Rows from block 11 of the encoder of a small masked image model, named by matrix and row number. Rows with one number belong to one neuron. Each number is 50 + 12 x the weight over its row's rms, rounded and kept within 0 to 99. All counts start at 0. After the name is the row's rms in percent of the matrix's.
After each neuron's rows are labels from the 100 images, of 14976, where the neuron reaches its highest value: "colour at peak" is the nearest of a few named colours to the mean colour under the peak. Only what is clearly more common there than usual is listed. The data: photos of plants, animals and fungi (iNaturalist).
# fc1: MLP up (encoder.blocks.11.mlp.fc1.weight, 960x160), inputs 54-107
# fc2: MLP down (encoder.blocks.11.mlp.fc2.weight, 160x960, transposed), outputs 54-107

fc1.426 129:48 68 58 41 53 38 61 37 69 38 69 79 36 53 50 60 45 64 65 45 53 56 65 50 41 58 61 58 44 51 66 40 56 49 80 42 51 42 44 40 49 54 65 40 29 50 37 62 65 40 46 68 46 54
fc2.426 141:34 54 53 47 57 47 33 26 35 46 44 45 47 29 44 27 66 43 46 35 48 58 52 52 46 34 77 43 76 59 67 53 45 59 58 57 51 68 65 22 24 48 50 61 53 62 55 54 46 39 54 55 80 48
colour at peak: grey

fc1.723 055:51 44 45 57 32 69 47 43 33 49 58 39 50 41 46 49 62 30 68 45 27 66 23 65 42 74 55 41 27 73 79 50 41 69 61 57 49 48 38 35 53 56 55 31 55 39 55 69 51 75 69 43 42 70
fc2.723 050:53 41 56 52 63 50 45 35 33 51 44 53 49 66 63 42 63 34 36 66 51 51 44 47 44 40 53 42 57 44 49 43 60 64 55 57 51 71 46 45 29 52 56 50 60 55 26 60 67 70 56 54 37 57
colour at peak: brown

fc1.283 035:67 51 64 50 51 50 52 41 53 63 74 52 53 49 61 28 48 70 51 60 43 40 67 67 54 62 31 61 68 39 48 67 50 52 60 54 42 43 26 48 53 47 59 49 57 42 43 55 60 64 38 53 37 29
fc2.283 037:44 50 60 49 35 57 33 47 62 76 57 53 34 50 37 50 30 54 55 36 66 56 24 58 59 38 50 47 38 65 42 40 40 59 55 45 54 66 46 29 55 65 59 38 52 43 38 47 47 62 59 41 72 36
colour at peak: brown

fc1.199 018:71 33 60 49 43 47 24 56 50 54 32 51 60 50 53 28 57 40 45 32 21 60 38 50 48 56 49 48 72 59 73 49 36 32 52 72 27 57 51 53 45 72 51 58 36 47 42 46 46 40 55 49 58 34
fc2.199 020:52 43 30 71 50 34 53 64 44 50 52 57 56 58 49 51 31 48 43 57 64 33 38 47 36 50 57 64 56 52 50 52 51 44 43 41 29 35 42 67 41 44 39 69 41 47 59 56 40 52 64 33 57 53
colour at peak: pink

fc1.25 177:36 42 41 70 49 43 50 37 36 54 46 43 61 51 22 22 57 38 62 48 20 62 61 52 46 41 42 14 56 46 70 48 53 59 48 74 41 59 49 70 45 52 51 48 59 37 33 52 44 25 54 37 61 48
fc2.25 170:56 45 71 40 40 53 46 45 47 49 27 29 40 73 68 74 34 63 64 53 54 51 37 65 54 56 37 50 54 56 59 34 60 36 41 48 56 41 44 58 48 42 41 37 57 60 57 54 67 50 47 39 45 43
colour at peak: black

fc1.420 061:65 44 47 50 36 54 47 59 79 51 33 25 31 41 53 57 62 39 56 75 55 46 43 24 53 49 29 65 39 45 50 40 37 47 42 44 41 51 39 57 20 53 38 67 62 48 50 41 51 58 65 68 45 38
fc2.420 045:25 65 57 58 55 40 73 59 79 36 55 66 38 55 44 67 41 53 68 48 54 39 71 46 49 42 88 56 55 36 55 47 54 54 47 65 37 44 61 30 40 49 53 64 56 36 60 44 44 64 30 55 48 36
colour at peak: black

fc1.368 045:56 68 62 48 29 48 51 41 34 45 50 51 76 30 70 45 49 18 61 54 45 43 45 30 44 69 45 52 44 55 55 33 59 51 64 75 54 30 51 41 40 26 54 48 56 61 65 42 46 58 41 40 75 31
fc2.368 049:61 35 51 38 43 46 72 50 47 70 55 65 24 47 66 52 69 53 46 73 49 56 44 44 59 39 44 55 65 37 43 44 29 41 48 52 52 37 52 68 34 48 69 58 65 59 50 55 37 40 36 47 54 45
colour at peak: pink

fc1.727 203:45 62 58 43 68 58 50 62 47 62 47 72 30 44 49 63 59 31 38 48 62 55 44 39 50 46 54 48 37 48 75 28 31 28 51 70 62 64 41 34 65 40 49 52 44 35 37 40 42 47 36 45 44 34
fc2.727 200:40 64 46 37 40 60 55 52 44 39 45 33 41 42 48 43 53 57 47 63 56 42 52 52 60 60 43 44 45 37 76 48 47 48 43 60 24 38 66 37 44 40 48 61 42 69 93 34 43 36 63 44 54 51
colour at peak: green

fc1.322 037:60 44 40 40 51 62 43 31 44 47 53 41 57 51 64 51 35 64 34 40 44 62 28 74 48 47 48 57 63 57 49 44 46 41 23 77 42 54 42 34 61 44 48 56 56 68 36 70 54 62 38 57 37 37
fc2.322 029:36 55 44 64 53 36 45 51 50 49 35 63 60 46 49 42 39 72 68 48 48 51 32 25 30 50 42 54 53 49 50 54 34 48 41 39 35 66 53 56 41 58 58 54 54 58 39 74 47 58 38 61 34 45
colour at peak: brown

fc1.551 201:51 40 52 32 39 54 73 57 30 41 53 54 57 42 51 39 52 58 55 59 47 46 38 38 50 49 66 62 69 45 60 39 34 43 44 80 57 78 51 50 77 31 38 47 73 54 40 44 47 46 53 64 25 37
fc2.551 217:52 50 57 64 22 44 47 58 49 57 64 44 28 46 42 29 43 42 64 51 63 55 60 54 36 39 45 29 47 41 68 45 48 57 29 43 42 39 50 45 59 62 40 44 48 54 51 66 44 67 56 39 64 44
colour at peak: brown

fc1.445 106:46 51 69 53 65 44 68 46 63 55 46 63 73 46 67 56 52 38 50 39 31 46 56 63 39 43 47 32 45 54 72 24 57 28 53 54 46 36 43 47 63 68 61 48 15 62 50 51 59 30 41 45 26 54
fc2.445 101:53 45 60 71 46 47 30 60 38 47 49 48 32 43 60 46 68 62 43 36 54 40 61 49 33 23 55 24 41 45 55 47 43 52 61 50 39 72 40 62 46 23 56 51 60 51 53 82 38 65 64 57 47 46
colour at peak: brown

fc1.486 016:47 47 50 37 56 70 71 31 51 48 51 46 61 38 46 35 68 65 64 54 55 60 46 47 37 63 52 45 47 61 36 55 53 52 61 51 52 59 31 81 43 66 51 83 39 32 49 71 62 47 58 50 45 45
fc2.486 015:40 43 38 48 49 46 58 62 49 42 68 60 37 54 48 47 62 34 47 45 37 56 40 46 48 53 48 58 29 64 36 52 59 49 55 53 66 39 52 47 52 47 52 31 35 36 43 59 43 76 26 45 54 47
colour at peak: pink

fc1.354 200:50 47 44 38 55 46 59 58 48 61 60 67 50 30 61 53 51 58 38 47 65 40 82 53 41 61 42 49 39 60 55 31 66 62 60 59 57 37 46 31 28 51 36 55 54 54 48 37 46 34 46 29 69 38
fc2.354 200:49 70 57 27 21 52 70 57 44 40 55 57 58 30 47 54 85 77 35 53 52 57 50 62 57 63 51 48 51 39 40 51 56 53 39 22 46 77 47 67 31 32 57 53 48 67 41 49 53 33 60 58 32 77
colour at peak: brown

fc1.275 021:54 35 37 48 51 66 45 31 65 65 40 50 46 65 33 47 63 54 38 25 39 25 56 36 60 26 58 48 56 64 33 55 66 55 68 54 40 55 45 47 35 66 47 49 66 56 55 62 34 50 45 48 49 36
fc2.275 024:54 47 59 49 48 42 53 66 49 23 53 55 52 48 48 47 52 50 63 45 33 45 71 42 57 58 31 44 34 36 55 47 49 48 48 53 66 45 34 40 43 73 70 46 45 65 32 67 58 50 53 52 75 33
colour at peak: grey

fc1.632 021:53 53 37 39 49 39 48 49 42 50 43 37 35 47 46 47 45 50 53 60 51 70 53 63 55 32 73 46 37 55 26 64 61 42 52 51 42 49 42 62 63 57 37 57 68 40 57 37 59 64 39 61 57 55
fc2.632 034:62 62 49 64 49 56 50 52 51 41 64 72 54 44 49 61 56 61 57 32 56 47 55 47 24 49 47 60 21 42 69 57 57 59 71 47 49 54 47 48 39 58 53 47 44 50 57 32 39 52 41 64 63 38
colour at peak: grey

fc1.681 184:49 60 56 71 60 53 52 60 34 36 48 11 43 57 57 57 50 40 55 67 50 73 39 41 47 58 57 29 44 68 36 40 66 43 43 60 46 45 57 38 64 42 42 67 45 45 45 59 50 60 40 53 45 40
fc2.681 195:49 34 48 62 63 60 44 27 61 68 44 47 61 30 53 47 35 42 48 35 58 61 61 47 40 74 40 58 40 57 56 48 52 70 40 47 59 62 52 36 50 37 53 48 46 39 53 43 38 47 64 57 47 23
colour at peak: grey

fc1.401 027:66 47 47 31 46 36 30 48 53 48 39 56 36 49 49 38 51 47 46 57 28 71 43 45 79 40 52 34 41 45 29 48 53 46 49 50 51 41 64 78 61 45 52 30 61 57 59 49 44 41 69 47 57 51
fc2.401 031:58 75 49 39 53 38 48 74 60 59 46 48 30 48 55 54 58 49 57 59 71 42 22 67 60 69 46 71 59 56 59 41 36 46 50 43 45 39 47 33 34 55 44 41 38 52 50 66 46 45 38 50 42 33
colour at peak: grey

fc1.128 042:80 59 57 68 50 62 34 52 45 58 54 29 67 50 48 52 44 51 65 69 69 42 44 50 57 70 59 49 29 40 54 66 44 75 46 41 46 22 58 31 47 45 65 40 55 55 27 66 64 35 55 50 46 50
fc2.128 046:55 69 45 49 42 57 45 47 52 58 23 65 51 46 61 53 52 22 35 49 46 67 64 48 36 19 57 28 37 59 48 43 48 52 51 61 63 62 41 46 47 56 62 71 49 70 37 54 59 47 45 46 50 61
colour at peak: pink

fc1.240 017:53 61 77 36 57 48 64 82 43 52 57 50 40 81 36 47 64 69 30 70 32 62 43 72 71 52 53 47 61 48 25 67 58 51 49 39 36 60 37 71 49 71 58 63 12 58 40 24 57 41 36 64 32 47
fc2.240 020:40 52 38 57 37 74 50 48 42 43 49 42 66 49 47 55 18 51 61 29 42 56 30 36 35 49 28 28 45 49 46 45 61 34 40 45 65 25 43 43 54 67 26 60 53 57 67 45 43 41 58 54 38 33
colour at peak: pink

fc1.453 087:39 31 42 61 59 50 58 37 70 33 25 30 33 35 71 41 50 37 45 51 60 55 60 38 39 38 62 33 61 54 42 60 56 71 43 60 59 53 90 40 55 39 45 72 36 50 55 33 59 47 76 62 53 61
fc2.453 072:45 69 44 64 57 35 35 53 48 67 37 59 65 47 62 36 52 51 49 55 47 32 32 65 40 72 46 63 59 69 29 67 36 39 47 49 66 65 55 57 52 69 30 42 54 66 25 57 51 51 54 50 49 44
colour at peak: pink

fc1.233 139:40 59 48 65 61 47 54 47 34 77 47 38 59 53 61 44 38 47 49 57 49 52 38 33 78 59 53 38 44 36 61 40 64 56 54 66 64 50 55 32 46 65 52 66 45 56 47 40 36 78 66 54 41 77
fc2.233 147:60 56 46 61 50 34 43 79 67 43 44 74 62 41 41 44 54 46 49 30 41 44 56 54 57 49 57 41 49 33 60 46 76 41 60 47 45 47 48 70 33 68 68 39 68 48 37 60 40 37 34 57 37 61
colour at peak: cyan

fc1.498 029:62 51 48 67 46 58 51 45 55 37 32 46 57 34 58 49 64 28 35 29 33 76 48 65 50 39 53 65 48 50 39 38 28 39 49 48 50 54 59 50 74 39 54 36 47 30 81 37 52 70 55 41 53 45
fc2.498 023:34 56 50 39 42 56 39 59 55 48 57 47 42 61 52 53 37 58 69 72 75 24 35 53 66 44 30 62 58 52 36 36 55 43 50 39 51 44 61 58 46 44 62 74 59 58 60 60 56 61 40 59 81 53
colour at peak: grey

fc1.559 066:70 65 31 50 44 51 61 52 59 41 49 39 63 43 71 55 65 39 60 41 42 46 59 26 47 72 35 68 46 47 39 53 56 42 40 24 58 42 56 52 37 53 53 60 60 36 50 34 74 67 65 51 58 41
fc2.559 045:51 53 50 43 46 56 44 54 78 37 45 60 42 48 35 39 40 34 53 74 51 69 70 73 60 43 53 40 56 43 57 51 65 62 69 65 55 39 53 34 45 43 49 56 59 52 48 50 23 62 44 44 77 60
colour at peak: white

fc1.280 187:48 44 52 49 67 56 67 47 56 44 52 70 51 38 34 26 45 33 40 45 47 64 66 45 36 69 49 43 49 37 33 51 44 45 73 71 38 55 41 37 67 42 49 26 49 56 38 30 47 38 75 40 47 48
fc2.280 222:62 61 56 41 57 55 42 39 51 44 61 23 54 63 54 62 28 32 74 68 56 25 62 52 30 41 37 38 50 50 98 58 44 46 51 42 44 44 56 43 51 44 46 35 54 52 46 36 60 52 50 46 46 49
colour at peak: black

fc1.393 033:40 59 22 46 39 58 51 51 52 50 58 71 47 53 51 56 42 18 63 38 59 40 41 48 51 55 44 52 65 27 42 50 39 55 72 29 48 49 53 67 61 47 63 55 61 48 63 51 67 82 64 49 44 38
fc2.393 038:54 63 52 31 56 46 63 52 47 71 38 40 42 50 14 19 67 37 40 37 51 55 63 25 57 41 56 48 47 46 31 71 48 47 56 60 49 43 45 53 55 56 24 36 76 73 32 59 46 18 62 49 60 72
colour at peak: white

fc1.613 053:43 41 45 51 47 51 28 52 60 53 45 66 58 28 38 73 30 58 51 44 57 31 64 43 41 23 43 37 53 66 51 81 52 38 60 69 43 31 49 48 53 51 32 42 50 39 60 41 52 48 43 58 62 40
fc2.613 051:51 46 58 52 37 59 63 42 57 69 43 32 54 73 55 15 81 53 45 53 46 66 69 42 35 73 52 36 59 38 42 42 48 50 45 42 50 58 49 48 38 51 64 46 46 41 41 72 43 35 44 69 27 46
colour at peak: black

fc1.736 170:43 59 53 51 61 60 54 45 57 69 32 66 49 39 45 34 19 31 70 69 52 38 47 43 61 65 33 45 79 51 52 39 42 40 61 37 50 65 51 54 41 66 50 44 44 35 64 38 59 45 55 57 18 57
fc2.736 125:52 54 42 49 60 26 52 48 41 56 64 21 45 25 48 37 61 53 70 45 42 44 33 46 52 45 38 46 33 40 65 39 49 44 52 75 60 51 44 59 54 65 38 69 53 34 40 65 63 32 57 65 51 48
colour at peak: black

fc1.715 048:36 67 51 32 41 75 73 34 64 53 46 61 59 56 47 48 29 37 46 56 63 59 50 43 48 38 45 52 12 45 34 65 36 48 36 58 33 78 50 58 68 64 43 47 52 57 60 52 35 40 66 61 48 40
fc2.715 037:56 48 37 41 56 49 47 54 47 58 38 49 38 48 49 54 38 42 65 39 32 65 53 64 59 45 25 23 57 54 42 53 52 51 71 57 64 41 50 44 30 68 51 33 60 53 55 44 59 68 37 54 22 48
colour at peak: pink

fc1.623 037:57 45 39 46 40 54 53 52 46 24 26 51 52 60 46 38 52 56 41 55 40 55 50 49 50 06 61 42 64 49 17 56 51 29 57 37 40 38 53 55 61 52 46 39 54 42 50 61 70 69 47 52 54 35
fc2.623 040:47 50 66 68 54 48 42 49 51 58 68 31 44 54 57 35 46 45 46 58 51 40 60 49 58 80 32 48 59 53 54 50 48 41 40 52 65 45 49 56 51 57 37 53 48 36 53 44 47 45 53 41 55 49
colour at peak: cyan; white

fc1.151 082:32 25 53 35 48 42 58 54 66 31 37 63 42 44 59 51 64 53 52 48 51 46 56 39 54 38 58 25 65 59 62 58 60 46 39 50 42 67 65 52 61 41 35 55 46 66 34 20 42 54 64 47 58 52
fc2.151 063:41 62 37 53 50 61 61 53 31 75 56 44 50 62 43 40 38 74 46 52 27 51 48 45 50 63 43 52 44 49 43 53 45 63 63 31 46 30 59 61 49 67 55 55 51 40 60 61 38 30 52 61 53 59
colour at peak: pink; white

fc1.518 093:52 28 55 61 37 53 60 67 68 33 49 48 59 51 48 28 61 36 68 56 43 34 18 55 56 49 54 43 53 47 39 76 57 49 46 46 34 68 52 50 71 17 37 37 37 61 45 44 42 67 73 55 74 30
fc2.518 063:45 40 46 68 17 47 59 63 60 83 38 62 58 53 71 58 46 68 57 48 58 41 44 83 58 67 37 32 58 67 43 43 60 40 49 22 43 48 52 60 51 37 36 64 64 44 56 44 53 52 43 38 48 51
colour at peak: pink

fc1.478 030:35 43 58 68 38 63 38 21 68 43 30 31 46 50 62 77 46 50 54 33 64 53 46 63 59 40 51 46 45 46 49 83 49 53 67 52 50 61 51 54 48 36 50 45 59 62 65 48 48 59 45 24 51 52
fc2.478 030:53 53 39 39 42 51 48 68 28 46 58 61 46 60 52 62 59 52 53 68 42 40 67 48 68 50 61 33 34 63 21 42 46 50 59 40 59 43 39 40 59 38 69 48 43 63 52 43 51 73 48 39 57 62
colour at peak: grey

fc1.706 193:54 29 57 38 38 55 65 52 47 51 64 48 43 64 48 28 39 61 66 61 38 51 44 52 47 67 49 52 42 51 59 56 56 63 56 53 36 29 26 37 56 54 31 48 41 40 40 63 55 43 48 46 61 60
fc2.706 245:38 52 54 47 62 32 28 20 53 52 43 37 54 37 23 64 43 53 35 56 25 51 38 55 34 47 34 59 45 50 64 44 57 39 68 46 60 68 50 28 54 64 57 31 56 37 53 46 56 54 49 43 70 48
colour at peak: black

fc1.191 160:42 23 33 32 52 60 50 19 33 39 57 60 56 54 30 77 48 55 53 59 78 61 60 59 42 50 49 39 58 70 77 40 63 35 53 76 48 53 52 43 44 46 70 58 39 60 40 50 26 44 56 28 68 38
fc2.191 179:56 39 58 36 52 53 64 39 30 50 30 42 47 55 59 63 51 77 45 35 47 50 49 46 43 47 39 61 50 55 55 67 58 52 31 47 50 61 41 65 46 69 56 74 62 50 36 57 53 44 37 47 40 51
colour at peak: brown; black

fc1.675 063:44 35 43 41 37 51 59 29 76 40 64 52 65 41 52 12 39 47 64 60 41 59 29 57 36 46 49 45 64 40 26 46 60 48 50 47 40 62 45 74 32 62 66 65 49 34 43 50 39 62 54 60 54 50
fc2.675 053:52 44 53 66 71 46 55 64 59 44 50 25 64 49 51 61 46 46 41 50 37 51 40 64 46 60 64 51 35 52 40 34 59 55 75 64 62 50 73 25 35 56 47 32 84 37 43 50 69 44 46 32 43 62
colour at peak: grey

fc1.682 101:51 57 33 51 49 50 43 57 42 62 46 66 38 42 58 44 32 54 57 41 34 46 54 65 61 39 43 35 71 44 68 49 19 57 50 32 43 61 54 42 45 52 68 40 53 38 63 41 68 50 44 27 23 63
fc2.682 056:61 65 49 47 50 40 64 56 54 47 41 47 60 42 61 59 57 35 43 39 58 39 36 59 30 72 45 40 30 27 37 54 42 44 42 72 32 47 37 54 59 47 46 59 44 38 52 60 43 71 43 36 33 53
colour at peak: brown

fc1.514 211:41 56 50 69 54 44 36 49 65 46 57 59 50 66 57 45 69 59 50 54 64 62 13 55 41 41 36 55 61 40 66 36 36 46 55 76 51 48 49 44 48 69 77 62 52 32 52 64 47 46 65 44 36 59
fc2.514 216:53 40 59 66 31 60 49 36 50 42 79 53 56 79 48 37 38 46 53 61 52 40 23 60 37 52 62 59 60 41 49 53 44 63 43 47 46 51 46 50 45 37 55 66 53 41 51 71 59 64 34 48 39 46
colour at peak: brown